Weights of a small self-supervised image encoder: 32-pixel images.
Rows from block 5, named by matrix and row number. Each number is 128 + 24 x the weight over its row's rms, rounded and kept within 0 to 255. All counts start at 0. After the name is the row's rms in percent of the matrix's.
# dw: depthwise 5x5 conv (model.blocks.5.dw.weight, 192x1x5x5, trained with AdamW), a 5x5 kernel
dw.0 098 [100  99  92 107  94 110  94 103 112 110  97 117 106 104 110 111 117 108 109 112 101 104 104 104  97]
dw.1 099 [125 125 134 125 127 127 122 137 123 130 118 117 242 110 129 120 132 117 117 130 131 120 140 123 130]
dw.2 121 [122 136 139 124 125 111 133 144 128 131 106 135 227 158 143 110 128 157 131 126 111 136 151 132 122]
dw.3 100 [132 120 127 130 131 123 130 116 129 121 178 204 119 199 151 128 127 124 131 132 124 135 120 132 132]
dw.4 083 [155 149 161 153 162 144 132 135 137 147 163 131  66 130 160 150 137 129 138 156 147 143 144 150 154]
dw.5 075 [136 150 156 139 117 130 122 107 129 144 128  86 209 140 107 128 146 101 107 115 129 124 116  93 117]
dw.6 082 [145 151 135 132 140 111 149  67 119 116 103  94 196 128 114 132 134 100 115 134 153 141 144 129 125]
dw.7 083 [129 131 118 133 124 125 130 149 105 134 141 146 223 175 140 119 128  97 112 123 131 126 123 116 124]
dw.8 078 [124 120 109 119 121 120 116  54 113 121 118  82 158 105 119 128 105  74 109 121 125 123 111 123 119]
dw.9 060 [137 140 104 134 118 132 111  73 126 126 141 128  63 117 141 117 120  60 136 121 130 126 115 122 110]
dw.10 091 [131 130  97 130 129 128 121  39 128 128 122 145 163 129 128 128 126  72 125 125 130 126  99 127 128]
dw.11 103 [122 138 130 128 132 124 159 150 124 126 118 207 205 124 122 119 132 138 127 118 125 134 128 132 128]
dw.12 088 [134 129 134 128 123 128 103 160 107 119 124  43 165 129 117 123  84 154 130 130 121 109 141 120 116]
dw.13 138 [128 133 131 126 124 132 129 115 123 128 132 128 244 146 135 137 130 138 126 124 126 134 131 132 124]
dw.14 108 [128 128 129 125 126 130 126 139 125 130 132 118 112 243 108 129 134 119 118 129 127 128 130 127 127]
dw.15 092 [135 107 104 126 133 123  98  32  92 118 116 137 141 129 104 125 133 144 144 120 121 137 133 137 125]
dw.16 132 [128 127 130 129 127 130 131 131 127 132 107  77  43  68 109 130 127 129 126 128 130 129 130 131 130]
dw.17 092 [140 147 170 129 139 141 153 172 148 132 133 145 202 118 131 132 129 159 143 135 129 134 165 139 139]
dw.18 138 [129 121 123 126 124 126 129  93 138 122 118 185 201 187 130 130 126 153 132 127 124 128 136 129 127]
dw.19 116 [130 142 151 138 132 134 150 180 142 146 146 175 143 154 143 143 167 182 151 137 127 142 155 124 132]
dw.20 086 [135 132 147 123 138 126 146 204 160 125 110 150 180 160 115 123 104 109 120 113 131 124 100 128 130]
dw.21 112 [ 85 110 109  97  86  98 135 140 128  95 121 141 169 139 103 103 131 146 133 117  93 108 118 112  93]
dw.22 106 [121 131 130 124 123 121 114 233 110 131 125 117 176 136 121 128 126 130 127 124 123 129 133 135 122]
dw.23 135 [128 130 125 127 126 129 122 127 128 128 133   9 121 129 128 130 130 128 126 127 130 129 125 126 127]
dw.24 092 [127 131 129 119 141 129 159 192 158 136 127 172 199 142 116 122 119 107 129 127 121 129 135 130 120]
dw.25 096 [131 125 154 124 142 137 149 127 133 135 165 155 143 192 158 145 156 162 107 160 141 138 164 133 145]
dw.26 088 [114 127 129 122 127 117 117 125 104 120 122 131 137 126 129 138 144 199 150 121 120 127 211 143 115]
dw.27 100 [121 130 119 129 128 126 163 141 121 125 127 235 120 115 128 127 153 140 124 123 120 139 117 125 127]
dw.28 069 [170 148 187 137 155 154 164 137 130 150 130 167 148 121 125 134 129 172 152 125 125 151 148 128 137]
dw.29 081 [161 149 159 150 158 151 126 115 124 158 158 112  88 107 156 157 146 134 142 157 158 144 156 141 152]
dw.30 088 [120 137 124 128 129 125 119  85 125 110 172 163 158 197 173 143 143 105 122 134 122 129 135 127 128]
dw.31 064 [133 129 154 135 151 139 163 204 145 142 130 118 148 123 122 128  99  81  87 126 130 136 132 137 132]
dw.32 100 [116 110 109 108 121 110 103  63  93 115 121 114 124  72 121 111 112 107  96 118 112 113 122 112 119]
dw.33 090 [124 126 118 128 122 122 135 149 141 119 113 197 213 136 139 121 142 153 133 128 128 120 124 127 123]
dw.34 066 [125 129 129 132 127 127 100 234 128 129 125 103  90 121 124 126 127 121 122 126 126 123 124 120 126]
dw.35 117 [137 138 121 129 136 129 147 100 114 126 120  96 228 126 139 129 128  96 119 125 128 134 144 117 127]
dw.36 085 [130 122 124 123 118 118 105 119 117 115 144 133 184 180 157 125 108 201 118 118 125 127 144 122 119]
dw.37 081 [126 128 123 127 127 120 127 139 120 128 121  75 179  57 124 127 140  74 149 134 130 132 119 124 129]
dw.38 073 [125 123 116 127 130 120 103 128 112 138  84  47 161 163 158 115  99 124 128 139 121 117 128 122 134]
dw.39 049 [ 92 113  94 117  95 112 128 105 126 110  90 120 168 112  83 113 127 121 122 113  97 109  96 114  97]
dw.40 107 [136 118 137 118 133 130 135 138 129 136 100  85 114 191 156 146 159  91 173 115 124 126 107 154 112]
dw.41 091 [140 134 133 131 145 130 133 106 125 132 135 121  73 134 134 160 139 111 142 169 167 165 156 164 170]
dw.42 147 [131 122 126 127 127 126  98 122 130 129 124  15 133 124 127 127 109 130 133 126 131 122 124 128 128]
dw.43 074 [128 128 110 132 132 125 132  81 122 127 127 123 202  55 115 128 126 138 105 121 128 125 119 134 132]
dw.44 072 [133 138 129 133 132 113 170 156 137 134 105 151 102  38 138 131 131  98 112 131 128 134 121 133 123]
dw.45 080 [116 111 119 118 124 128  97 136 120 121 119 121 229 147 111 116 109 131 107 115 126 108 129 116 125]
dw.46 068 [129 114 103 118 132 118 117  35 112 122 125 116 180 106 108 126 128 117 110 129 132 133 140 128 136]
dw.47 067 [120 109  94 106  99 145 132 131 147  99 128  83 162 127 106 142 101 116 188 146 132 140 117 131 160]
dw.48 093 [124 130 122 128 136 122 113  94 119 123 120 172 209 132 106 120 135 185 121 129 126 128 145 127 134]
dw.49 075 [105 117 124 115 115  96 114 124 108 100 138 138 223 138 133 109 106 116 110 118 118 124 127 118 121]
dw.50 120 [125 121 148 122 122 127 126 243 134 125 128 126 118 120 131 127 119 116 120 130 128 128 129 128 128]
dw.51 078 [172 146 139 148 167 142 115 109 119 140 132 102  77 107 131 140 122 109 119 141 174 143 139 143 172]
dw.52 071 [118 110 112 112 116 113 102 112 112 111  84  77 145  95  95 114 100  98 102 104 121 109 102 111 116]
dw.53 073 [109 115 130 117 105 114 143 152 137 104 121 108  72  94 124 114  97  93  74 107 107 109 121 120 116]
dw.54 088 [126 112 100 124 136 137 122 115 119 128 107 107  96 116 118 120 131 155 145 126 161 159 204 155 161]
dw.55 103 [122 122 136 115 117 107 118 139 124 117 152 159 217 172 153 114 120 132 123 112 113 123 129 128 108]
dw.56 090 [129 128 124 122 129 125 130  93 131 130 107  77 210 105 124 119 135  80 133 132 125 124 123 115 126]
dw.57 081 [131 129 144 133 132 145 135 120 138 121 144 181 225 125 119 142 133 139 124 117 130 128 150 123 127]
dw.58 103 [126 124 121 128 127 125 134 122 126 125 124 242  96 120 128 126 133 124 127 126 125 126 123 127 128]
dw.59 073 [120 127 129 124 122 124 113 121 117 125 118 105 239 128 129 123 122 154 122 123 126 129 128 126 125]
dw.60 093 [127 130 132 140 140 132 148 142 125 123 130 112 219 116 148 138 141  72 110 139 130 135 118 145 136]
dw.61 084 [126 120 126 125 125 123 124 122 120 119 119  93 235  99 117 125 132 118 127 125 121 121 124 125 123]
dw.62 083 [132 130 123 124 127 133 123 145 117 125 133 141 193  36 106 128 125 128 111 118 128 127 123 120 122]
dw.63 080 [125 122 118 123 122 124 114 117 118 123 122 108  99 116 123 120 151 234 141 126 133 124 139 131 130]
dw.64 073 [107 104 123 108 124 105 119 110 125 115 114 148 189  91 145 117 118 200 116 122 132 138 122 121 134]
dw.65 092 [132 117 143 122 126 125 136 240 129 129 121 121  94 118 129 125 125 127 124 131 128 124 127 129 132]
dw.66 097 [120 126 124 122 126 124 123 110 123 123 128 111  99  20 109 124 120 107 119 126 126 129 125 129 125]
dw.67 083 [130 130 127 138 140 128 109 158 154 132 119  25 112 147 127 126 108 109 132 128 127 119 125 128 128]
dw.68 104 [128 124 117 124 129 126 121  13 130 124 127 129 125 145 126 126 120 105 127 127 127 129 129 123 129]
dw.69 095 [136 137 147 139 133 140 109  50 113 138 159  85  78 142 135 136 138 154 129 136 133 133 142 138 131]
dw.70 078 [121 136 137 133 128 136 113 145 125 126 110  50 193 135 123 127 141  80 140 128 133 124 119 136 135]
dw.71 076 [129 119  89 129 127 123 120  41 128 125 124 138 160  99 120 125 119  81 121 125 125 121 102 128 126]
dw.72 093 [152 146 160 156 167 151 160 118 154 150 135  95 157  95 149 150 141 131 137 145 158 149 148 153 151]
dw.73 073 [126 123 114 122 124 129 112 103 120 121 117 111 213  58 116 129 132 120 121 115 125 127 121 121 125]
dw.74 088 [132 126  91 123 132 123  91  31  91 124 118 117 133 116 119 123 120 133 128 121 123 125 138 125 122]
dw.75 105 [125 129 128 126 128 124 127 129 128 127 110 151 240 130 102 129 123 140 118 129 125 130 125 124 129]
dw.76 097 [130 136 136 125 123 124 126 114 122 131 125 123 225 187 150 130 109 133 134 127 124 134 123 128 132]
dw.77 062 [151 152 136 152 164 142 150 124 142 140 151 144  71 143 154 154 137 125 130 149 164 156 145 153 162]
dw.78 079 [127 131 119 126 127 125 136 107 126 123 113 221 157  92 128 136  94 164 115 123 123 129 122 128 123]
dw.79 108 [133 140 160 137 138 145 148 126 154 138 169 184 108 165 173 141 149 154 131 143 136 141 160 134 136]
dw.80 084 [134 125 108 115 125 132 135 114 127 127 113  61 158  68 131 121 127  64 128 136 130 124 125 115 122]
dw.81 080 [116 121 111 131 126 116 105 132 109 128 121  39 190 135 127 115 116 111 121 126 122 115 118 123 126]
dw.82 080 [133 123 126 126 122 126 148 151 103 118 154 166 213  81 111 134 142 115 112 119 135 127 132 120 125]
dw.83 068 [132 138 154 133 134 111 101 168 121 129  81 152 155  67 118 111 109  92 105 128 127 133 153 107 120]
dw.84 098 [115 140 122 132 127 122 129 127 143 132 131 130 228 179 148 132 112 139 121 132 123 121 132 112 130]
dw.85 082 [142 145 156 153 144 142 151 127 156 133 158 184 129 152 176 142 138 142 169 132 144 136 158 134 148]
dw.86 078 [146 130 142 147 135 153 124  68 128 143 164 106 151 110 147 146 121  77 104 169 146 135 134 136 139]
dw.87 095 [130 127 116 126 125 132 128  96 129 131 129  98 235 122 123 127 125 104 142 132 126 123 125 128 130]
dw.88 144 [127 127 126 129 128 128 140  10 136 128 130 126 121 136 128 127 127 127 125 127 128 128 127 126 128]
dw.89 073 [126 130 130 141 129 130 111 149 126 121 172 184 168 131 189 151 122  88 143 137 128 132 148 120 139]
dw.90 078 [126 115 146 146 161 117 117 126 134 157  98  76  78 156 162 117 108 122 139 149 125 117 136 145 170]
dw.91 076 [124 126 108 115 121 110 127 112 132 136  33  89 131 134 164 103 121 132 124 144 120 119 121 124 124]
dw.92 151 [131 142 118 123 126 133 173 124 116 115 138 226 113 113 107 128 155 129 124 125 133 139 117 121 119]
dw.93 077 [141 142 139 141 128 123 123 113 129  99 127 130 199 172 141 136 178 170 112 153 135 122 132 130 143]
dw.94 193 [132 130 158 139 135 124 124 138 128 124 170 183 171 180 176 132 137 155 138 132 133 132 153 125 128]
dw.95 094 [ 93 102 107 103  97  96 106  97 104  97 103 113 109 108 110 106 115 117 117 113 103 102 103 102 100]
dw.96 101 [127 135 144 136 132 136 140 157 136 137 145 167 221 157 141 135 135 155 138 132 132 130 145 135 133]
dw.97 109 [130 129 130 131 127 132 110 117 125 132 115 240 120 116 134 131 154 131 140 127 130 129 124 129 128]
dw.98 118 [130 134 115 131 128 129 134 113 128 124 125 141  47 132 127 123 119 208 119 126 129 115 148 126 125]
dw.99 122 [127 129 136 126 127 123 133 135 125 122 131  95 238 119 131 122 112 150 124 129 129 129 138 129 122]
dw.100 083 [126 123 111 134 124 125 128 137 127 121 116 158 133  33 138 126 121  79 160 121 128 128 118 122 129]
dw.101 082 [125 125 107 122 126 122 129  82 120 122 109  81 198  76 103 127 135 104 123 119 123 128 114 124 123]
dw.102 088 [134 135 141 141 135 135 139 152 140 137 146 150  27 150 141 134 139 150 137 139 139 136 142 136 134]
dw.103 104 [108 110 128 126 134 103 104 121 112 136  45  89 123 133 166 106 104 130 117 132 110 108 116 120 133]
dw.104 087 [140 150 115 156 141 139 137  81 156 137 115  87 158  76 149 147 129 111 115 129 143 154 161 149 142]
dw.105 075 [124 125 120 123 124 122 127 102 114 125 110  86 227 108 109 122 126 108 125 122 121 126 117 124 125]
dw.106 091 [130 128 126 127 127 128 126 124 134 130 123 119  91 240 139 126 125 119 140 126 128 127 125 124 128]
dw.107 141 [138 143 149 140 143 145 147 106 149 120 109 173  74 153 156 152 149 101 158 121 129 154 158 150 143]
dw.108 095 [132 125 114 126 128 134 140 114 133 127 110 118 238 139 120 125 141 103 131 130 125 120 116 121 123]
dw.109 093 [137 129 133 108 121 139 133 120 112 108 197 186 165  99 107 139 149 140 112 103 134 140 139 107 124]
dw.110 088 [128 117 118 127 129 115 138 135 108 125 125 231 157  88 117 117 127 125 122 128 131 120 124 124 128]
dw.111 097 [138 139 176 150 134 145 146 171 155 147 134 149 116 158 174 150 138 103 156 153 131 151 146 145 146]
dw.112 098 [121 135 130 129 124 115 142 176 131 119 130 185 214 147 144 124 130 117 127 127 126 121 126 121 120]
dw.113 099 [120 127 127 119 129 126 120 110 124 119  97 136 239 117 130 116 119 124 120 126 125 136 128 126 127]
dw.114 099 [139 139 139 135 129 148 110 152 139 129 123 233 127 115 133 144 102 140 122 131 134 136 129 128 129]
dw.115 119 [128 122 126 127 127 131 112 126 128 127 119 244 107 124 124 128 121 125 130 125 129 125 128 128 128]
dw.116 092 [131 126 120 123 126 127 130 107 120 131 141 147 124 154 147 130 108  24 102 125 127 131 109 126 129]
dw.117 122 [125 134 140 132 129 130 131 139 116 131 136 142 212 203 152 130 130 143 135 125 127 130 131 124 119]
dw.118 120 [126 132 118 131 130 137 126 127 142 134 164 217 141 181 162 142 125 114 119 130 132 131 135 132 133]
dw.119 092 [123 124 112 121 126 114 123 113 121 123 126 122 236 132 116 122 134 164 132 125 125 125 133 113 121]
dw.120 076 [133 115 105 115 126 135 119  89 110 133 132  65 188 106 126 119 146  84 113 132 125 127  99 122 123]
dw.121 112 [126 130 136 121 131 127 132 152 144 128 127 118  61 221 116 128 123 135 129 127 129 129 136 128 129]
dw.122 101 [126 128 127 126 129 126 128 134 113 131 124 121  86 238 122 126 125 128 123 129 127 128 129 125 128]
dw.123 097 [127 118 130 124 127 127 123 111 112 131 119 123 232 165 102 117 129 140 115 125 123 126 138 124 123]
dw.124 094 [124 131 124 130 123 124 130 110 125 125 133 121 242 110 131 125 137 109 126 127 122 128 129 129 131]
dw.125 100 [139 138 138 140 139 145 134 156 134 134 135 181 206 162 133 142 137 157 135 136 142 136 154 140 136]
dw.126 113 [130 129 130 125 135 135 121 129 121 133 119 147 230 182 128 126 122 143 117 120 131 121 131 126 128]
dw.127 257 [108  83 127 128 130 108  83 126 130 127  99  77 173 128 128 112  82 126 129 129 112  89 127 129 129]
dw.128 129 [128 132 129 128 130 128 131 130 132 129 122 117 246 115 129 134 135 134 131 129 129 129 133 127 127]
dw.129 108 [131 131  91 132 129 130 107  49 130 129 127 148  91 120 128 126 124  72 127 127 132 125  93 128 132]
dw.130 213 [136 127 165 125 135 136 138 177 139 139 147 154 188 153 152 139 141 175 139 137 134 130 166 133 139]
dw.131 161 [127 131 123 130 128 129 129  87 129 128 131 133  20 132 130 129 128  98 130 126 126 130 124 129 129]
dw.132 126 [127 130 146 135 117 119 128 139 127 120 125 132 124 132 123 117 109  56 107 119 134 118  44 112 130]
dw.133 075 [113 105  74  92  91 124 141  99 102 116 138 133 114 105 107 136 133 188 123 133 131 123 160 124 118]
dw.134 111 [131 123 125 125 118 121 138 160 108  96 125 165 210 114  87 125 140 156 142 113 125 127 137 123 123]
dw.135 091 [128 140 128 130 125 137 115 226 111 129 136 153  71 121 129 126 137 123 132 128 129 129 126 126 128]
dw.136 137 [126 125 127 124 124 128 125 137 126 127 122 123 128 119 126 127 122  10 119 124 127 121 125 125 125]
dw.137 099 [127 129 133 122 127 120 116 241 125 124 124 135 125 103 127 127 128 150 130 129 125 124 136 124 125]
dw.138 116 [121 143 135 124 128 113 132 129 130 121 120 135 230 171 113 124 137 145 123 112 119 134 120 114 119]
dw.139 082 [135 142 135 134 125 122 111 206 133 124 129 161 182 162 121 120 119 115 113 121 120 111 100 106 121]
dw.140 099 [128 131 108 129 121 139 130 132 148 129 123  81 223 142 136 131 117 159 136 135 123 147 112 127 122]
dw.141 158 [120 128 125 126 128 123 124 126 122 123 142 132 244 140 140 129 125 133 124 126 123 125 132 127 122]
dw.142 075 [114 136 119 120 121 124 130  92 123 125 134 132 121 124 106 132 176 204 176 118 146 156 141 140 141]
dw.143 114 [108 109  96 112 106 116 111  93 110 110  95  90 114  95  98 110 108  91 113 112 103 115 101 112 102]
dw.144 080 [129 133 120 133 137 125 126  87 122 119 134 131 153 136 127 130 157 222 123 152 133 153 151 140 131]
dw.145 098 [116 122 135 123 120 129 122 170 126 125 134 131 227 171 133 117 137 127 140 118 130 130 135 134 130]
dw.146 144 [129 126 120 190 137 127 123 116 159 130 122 127 102 184 129 129 128 117 157 135 125 125 119 192 139]
dw.147 091 [127 128 119 126 129 124 115 235 103 126 128 120  89 147 128 128 125 125 125 128 128 127 126 127 128]
dw.148 091 [132 123 128 129 132 127 138 114 127 128 155 240 108 115 127 132 134 120 125 127 127 126 123 134 128]
dw.149 081 [131 131 149 133 134 132 159 163 148 140 138 129 223 130 128 148 130 164 133 139 130 130 122 135 129]
dw.150 086 [141 133 139 130 131 132 144 123 131 140 144 169 188 185 143 135 107 181 149 130 136 142 144 141 141]
dw.151 099 [144 126 142 120 137 137 121 157 148 125 120 136 200 205 121 117 137 120 137 129 149 118 118 118 131]
dw.152 092 [120 120 138 131 128 127 137 188 115 122 118 126 223 113 122 130 128 148 129 127 123 131 150 123 131]
dw.153 103 [121 135 122 121 121 122 146 122 138 123 127 108 241 126 120 130 127 138 127 126 128 124 111 120 127]
dw.154 086 [144 134 141 116 124 142 130 124 103 113 166 146 128  34  94 141 133 137 107 125 133 137 132 117 124]
dw.155 078 [130 143 126 140 133 134 115 111 124 129 145 146 209 135 134 138 139 200 123 133 134 150 140 123 138]
dw.156 073 [126 117 108 134 122 126 115  79 123 125 126  99 218 169 117 126 118 141 117 123 131 122 125 121 130]
dw.157 101 [119 122 137 119 116 117 109 146 112 114 137 152 229 136 115 128 136 156 134 118 112 117 126 116 118]
dw.158 153 [129 130 116 130 130 128 132  74 127 129 129 126  31 133 128 129 131  87 132 128 129 129 113 128 129]
dw.159 112 [130 126 128 128 129 129 144 113 139 133 114 121 240  99 116 127 132 127 130 127 132 129 127 126 134]
dw.160 078 [152 158 164 155 153 149 136 147 140 146 143 125 149 132 148 150 149 155 136 154 159 156 168 157 162]
dw.161 082 [136 140 133 132 132 153  64 139 140 129 146  43 138 128 129 140  96 141 130 130 127 128 135 128 129]
dw.162 101 [121 140 139 132 116 113 151 206 143 119 120 148 193 156 115 122 117 113 106 118 134 118 128 127 128]
dw.163 082 [132 129 116 128 135 132 138  87 145 134 128  81 225 129 123 129 132 119 142 134 131 130 133 127 128]
dw.164 072 [128 125 122 128 135 126 134  99 117 136 133  70  81 204 131 120 149 134 160 140 127 126 126 136 130]
dw.165 086 [132 129 129 127 135 132 170 198 141 131 125 173  55 138 131 131 124 121 129 132 128 131 130 131 131]
dw.166 112 [122 128 125 127 133 128 120 124 122 131 124 106  49 205 125 128 133 159 145 125 123 131 138 127 132]
dw.167 092 [ 89 100 118  96  84 104 130 124 135  98 108 130 137 138 111 101 127 129 126 106  96  96 103 103  84]
dw.168 077 [129 133 109 130 132 128 132  64 131 126 106  71 175  83 111 130 125  92 125 132 129 129 116 131 128]
dw.169 120 [132 132 133 132 129 129 123 126 123 130 125 140 246 125 121 128 120 122 119 130 129 129 130 126 134]
dw.170 082 [126 124 121 120 128 120 110  57 114 118 116  79 126  62 114 120 110 107 118 117 122 119 118 122 120]
dw.171 096 [137 131 134 132 144 130 137 148 147 128 136 160 230 151 129 142 138 133 142 136 135 140 133 142 137]
dw.172 091 [125 125 164 127 124 124 124 170 118 124 150 176 188 155 150 127 108 175 126 125 131 122 158 123 122]
dw.173 096 [132 129 136 129 129 114 157 151 129 122 109 202 209 137 127 125 133 121 125 128 128 128 137 127 125]
dw.174 081 [148 143 158 146 147 150 157 143 151 156 159 169 125 167 156 138 156 161 151 137 141 148 151 151 141]
dw.175 100 [126 128 124 127 123 129 126 121 123 126 124 102 240 103 124 128 140 115 128 123 126 131 127 125 123]
dw.176 083 [170 149 134 157 169 141 129 107 127 142 131 104  76 103 130 137 130 104 126 139 168 149 137 152 166]
dw.177 065 [106 117  75 122 103 116 110 133 115 116  94 133 185 144  94 107 118 105 123 113 104 110 106 111 102]
dw.178 099 [122 123 128 129 128 139 111 122 128 134 122 111 229  88 137 117 144 134 156 109 128 135 135 134 132]
dw.179 094 [136 133 125 139 134 132 140 155 135 141 124 116 226 160 122 144 147 149 148 143 133 138 144 138 133]
dw.180 098 [137 131 146 135 133 134 164 164 131 132 163 203 188 154 135 128 135 126 128 127 132 128 130 127 134]
dw.181 142 [126 124 117 123 127 121 121 109 113 123 112 121  85  99 122 145 165 214 163 143 129 131 131 128 128]
dw.182 078 [125 123 134 143 146 116 100 145 163 150 105 104 196 165 168 114 107 148 140 134 118 108 136 138 140]
dw.183 077 [131 129 121 129 128 130 108 139 127 131 114  35 171 177 130 127 107 128 120 126 132 124 133 127 130]
dw.184 134 [127 126 130 122 131 125 131 147 127 127 121 135 244 131 129 128 126 146 127 125 127 129 138 125 129]
dw.185 082 [131 116 120 107 132 118 122  95 116 115 114 100  37  90 120 122 114 105 112 121 120 121 121 115 127]
dw.186 078 [128 128 129 134 138 130 132  98 143 136 126 109 232 137 152 119 113 107 130 134 130 122 110 133 133]
dw.187 088 [163 151 147 154 158 146 131 108 136 155 152 137 159 125 154 145 112 146 137 159 162 149 163 142 172]
dw.188 079 [108 116 119 110 120 110  76 106 101 105  98  74 180 106 108 117 112 132 109 121 116 120 123 115 120]
dw.189 114 [110 102  35 106 111 125 116  79 118 115 125 127 121 131 121 126 128 138 125 117 125 140 154 133 125]
dw.190 064 [124 122 106 125 121 123 120  93 123 128 100 103 139  67 112 117 108  60 110 117 123 120  95 119 126]
dw.191 097 [ 88 112  92 105  91 113 127 112 137 112 107 126 104 117 109 112 128 108 122 108  83 107  88 109  90]