Weights of a small self-supervised image encoder.
Data: trained on aerial photos of the United States (SatlasPretrain), 203450 training examples.
Rows from block 5 of a small self-supervised image encoder, named by matrix and row number. Each number is 200 + 40 x the weight over its row's rms, rounded and kept within 0 to 999. All counts start at 0.
After each channel's rows are labels from the 100 images, of 14848, where the channel reaches its highest value: "top examples" is what is common among them. Only what is clearly more common there than usual is listed. The data: aerial photos of the United States (SatlasPretrain).
# pw: pointwise conv (model.blocks.5.pw.weight, 192x192x1x1), inputs 96-191

pw.45,173,243,265,240,193,233,249,214,197,223,267,169,200,267,209,209,191,291,226,195,175,273,203,249,125,213,174,247,205,256,253,230,191,254,193,208,98,235,238,168,192,165,192,187,217,218,165,213,125,253,162,170,210,225,233,233,202,199,227,152,156,279,144,214,163,211,152,164,217,201,154,81,197,214,229,210,198,250,73,192,196,181,223,155,102,180,164,212,244,164,212,171,186,231,192,204
top examples: building

pw.184,238,232,170,157,221,191,236,212,154,189,186,152,175,189,173,222,173,184,201,231,151,203,170,264,219,184,185,220,242,246,206,245,169,253,152,224,240,189,252,169,193,173,140,218,234,158,257,173,235,202,161,215,241,141,178,180,179,202,164,221,161,256,200,236,221,288,195,218,111,222,222,234,153,182,242,255,183,187,273,178,225,207,196,266,197,183,286,226,145,208,178,248,192,189,142,216
top examples: building

pw.172,181,230,178,92,188,201,201,244,162,201,210,213,210,201,237,246,192,186,236,183,289,235,218,230,272,156,155,189,227,234,178,261,205,201,207,175,167,193,149,191,11,199,148,189,165,229,217,176,141,228,185,128,176,176,197,173,123,224,85,209,201,230,185,181,183,275,188,149,169,205,187,243,152,188,220,224,198,177,172,221,205,156,237,137,178,184,216,162,185,238,137,220,210,228,168,208
top examples: building

pw.14,189,210,178,255,146,161,201,162,185,181,185,161,132,260,206,293,199,194,220,137,187,230,126,211,293,171,237,192,189,164,209,145,215,202,163,236,167,255,182,316,157,190,161,184,185,153,199,213,242,204,231,174,119,233,220,131,243,179,125,200,174,216,231,189,204,274,256,174,168,169,194,239,221,207,202,274,179,187,221,178,289,222,204,176,185,187,228,93,182,227,249,240,118,181,201,109
top examples: building

pw.179,174,276,189,178,141,242,251,184,285,264,179,183,244,260,134,298,209,166,185,237,235,138,187,180,156,186,193,203,171,239,214,118,199,186,137,181,225,210,247,176,150,218,234,242,237,219,129,232,193,203,148,212,199,184,222,252,128,215,178,213,149,170,163,242,245,181,234,177,143,234,187,219,167,184,125,224,196,222,198,198,212,183,126,207,218,189,195,204,164,283,249,184,96,187,248,230
top examples: building

pw.26,204,220,197,185,214,198,215,120,183,189,200,144,187,173,174,277,204,201,232,199,201,198,245,245,187,226,194,175,144,193,216,198,190,214,173,189,52,201,217,159,178,184,228,74,162,195,184,179,148,247,188,188,188,229,187,199,184,182,196,179,200,209,192,200,176,185,214,188,250,202,196,151,183,214,209,218,188,202,193,203,204,222,206,161,251,184,206,176,197,242,191,168,178,403,188,202
top examples: building

pw.71,184,211,209,162,220,174,212,202,126,135,238,175,222,219,284,204,190,266,176,99,250,131,174,252,232,217,286,193,209,240,205,251,246,188,215,179,189,222,233,112,188,293,189,217,282,202,233,226,168,216,201,139,234,146,232,214,149,184,144,287,128,160,222,261,164,230,222,197,206,205,253,198,216,163,153,232,198,231,169,227,214,196,209,132,210,229,181,160,204,259,152,205,168,197,210,183
top examples: building

pw.2,188,186,278,29,227,188,225,205,164,242,218,200,160,209,178,192,206,184,206,172,179,176,164,196,188,140,212,228,226,217,183,185,209,109,179,173,214,273,189,193,168,132,203,185,214,128,205,189,228,199,211,194,203,181,231,179,128,201,202,182,248,205,190,244,230,194,215,224,192,159,224,199,204,212,210,172,0,185,159,149,227,218,222,192,157,199,261,158,152,169,260,211,126,202,166,203
top examples: building

pw.34,148,190,248,177,128,228,170,205,201,139,94,223,225,172,170,219,187,189,206,201,118,195,210,154,187,124,249,164,205,207,239,172,185,165,140,199,194,238,246,200,183,165,136,204,243,185,222,176,278,151,186,169,154,215,241,220,157,201,235,178,207,219,191,198,213,250,194,309,222,240,213,265,202,206,202,219,193,231,148,224,192,199,126,178,185,153,200,172,249,292,200,193,230,168,184,192
top examples: building

pw.66,199,152,196,242,176,252,148,182,198,200,281,220,153,170,244,254,193,225,240,226,308,240,228,236,213,290,227,216,202,240,155,291,235,188,192,215,185,152,200,179,228,174,201,176,185,173,211,246,200,183,206,191,214,181,289,170,201,203,217,219,185,259,205,190,160,203,185,190,166,208,248,162,197,182,153,290,181,157,147,186,170,126,221,216,329,202,231,250,195,160,259,223,136,236,209,216
top examples: building

pw.104,221,214,270,208,175,208,211,203,252,203,188,179,258,198,220,217,171,146,256,204,197,218,214,213,263,203,248,154,148,216,181,209,231,176,362,184,211,256,252,94,213,215,193,187,250,238,188,186,162,196,91,169,172,247,195,204,196,210,228,150,209,251,192,187,117,221,193,185,172,162,155,182,175,190,236,212,184,162,214,181,68,296,122,290,193,196,205,160,173,210,234,221,56,235,249,247
top examples: crop field

pw.188,179,181,264,194,198,231,257,202,227,269,159,218,203,218,206,169,183,189,204,244,165,169,153,192,119,216,137,214,225,214,192,61,208,185,57,184,192,225,174,245,152,40,244,213,330,154,174,221,193,216,202,239,202,239,161,200,170,161,236,218,239,223,222,217,205,190,181,182,177,193,184,195,193,165,173,174,192,223,222,208,192,224,218,224,198,196,255,79,189,231,194,174,200,181,199,235
top examples: building

pw.98,209,204,265,215,183,170,178,205,150,206,259,219,159,224,215,225,135,163,230,242,183,140,205,139,210,177,233,193,179,201,230,191,144,140,242,155,211,196,214,177,187,216,162,196,223,176,178,242,197,179,173,182,196,159,224,291,192,197,133,194,97,238,127,174,209,229,161,173,197,200,206,245,206,163,268,245,201,171,198,235,193,296,255,137,138,161,244,264,221,151,139,213,119,225,148,205
top examples: building

pw.70,131,179,146,242,289,200,214,159,244,184,286,225,238,262,171,253,165,192,237,174,198,221,230,185,198,183,156,172,130,221,184,194,216,265,224,261,165,212,255,204,79,170,216,205,221,166,144,181,173,161,222,199,220,137,172,198,201,72,215,222,169,173,301,227,204,236,210,197,214,143,190,172,207,170,229,153,200,171,189,204,227,183,169,186,142,203,184,123,215,147,150,173,147,163,197,195
top examples: building

pw.117,239,226,176,171,200,191,260,228,239,160,238,217,188,282,177,267,203,212,250,207,188,173,191,204,144,166,210,207,212,176,204,188,232,171,105,238,194,238,192,167,158,166,196,176,226,181,248,156,206,184,388,217,236,205,172,195,230,218,181,190,219,247,224,212,201,279,208,193,149,190,199,168,202,130,152,187,209,193,167,204,280,165,220,138,178,187,208,144,234,196,203,219,237,226,225,0
top examples: building

pw.39,193,184,143,252,177,172,197,158,146,187,148,148,195,279,116,196,207,161,212,186,156,169,260,203,206,218,179,172,173,221,255,233,214,238,242,216,247,136,205,155,188,164,158,202,232,187,135,240,195,165,210,206,150,214,242,128,159,195,242,153,203,184,185,131,242,301,197,225,205,191,154,244,207,272,126,226,236,224,138,181,195,238,194,190,214,183,221,163,157,264,195,154,197,229,131,178
top examples: building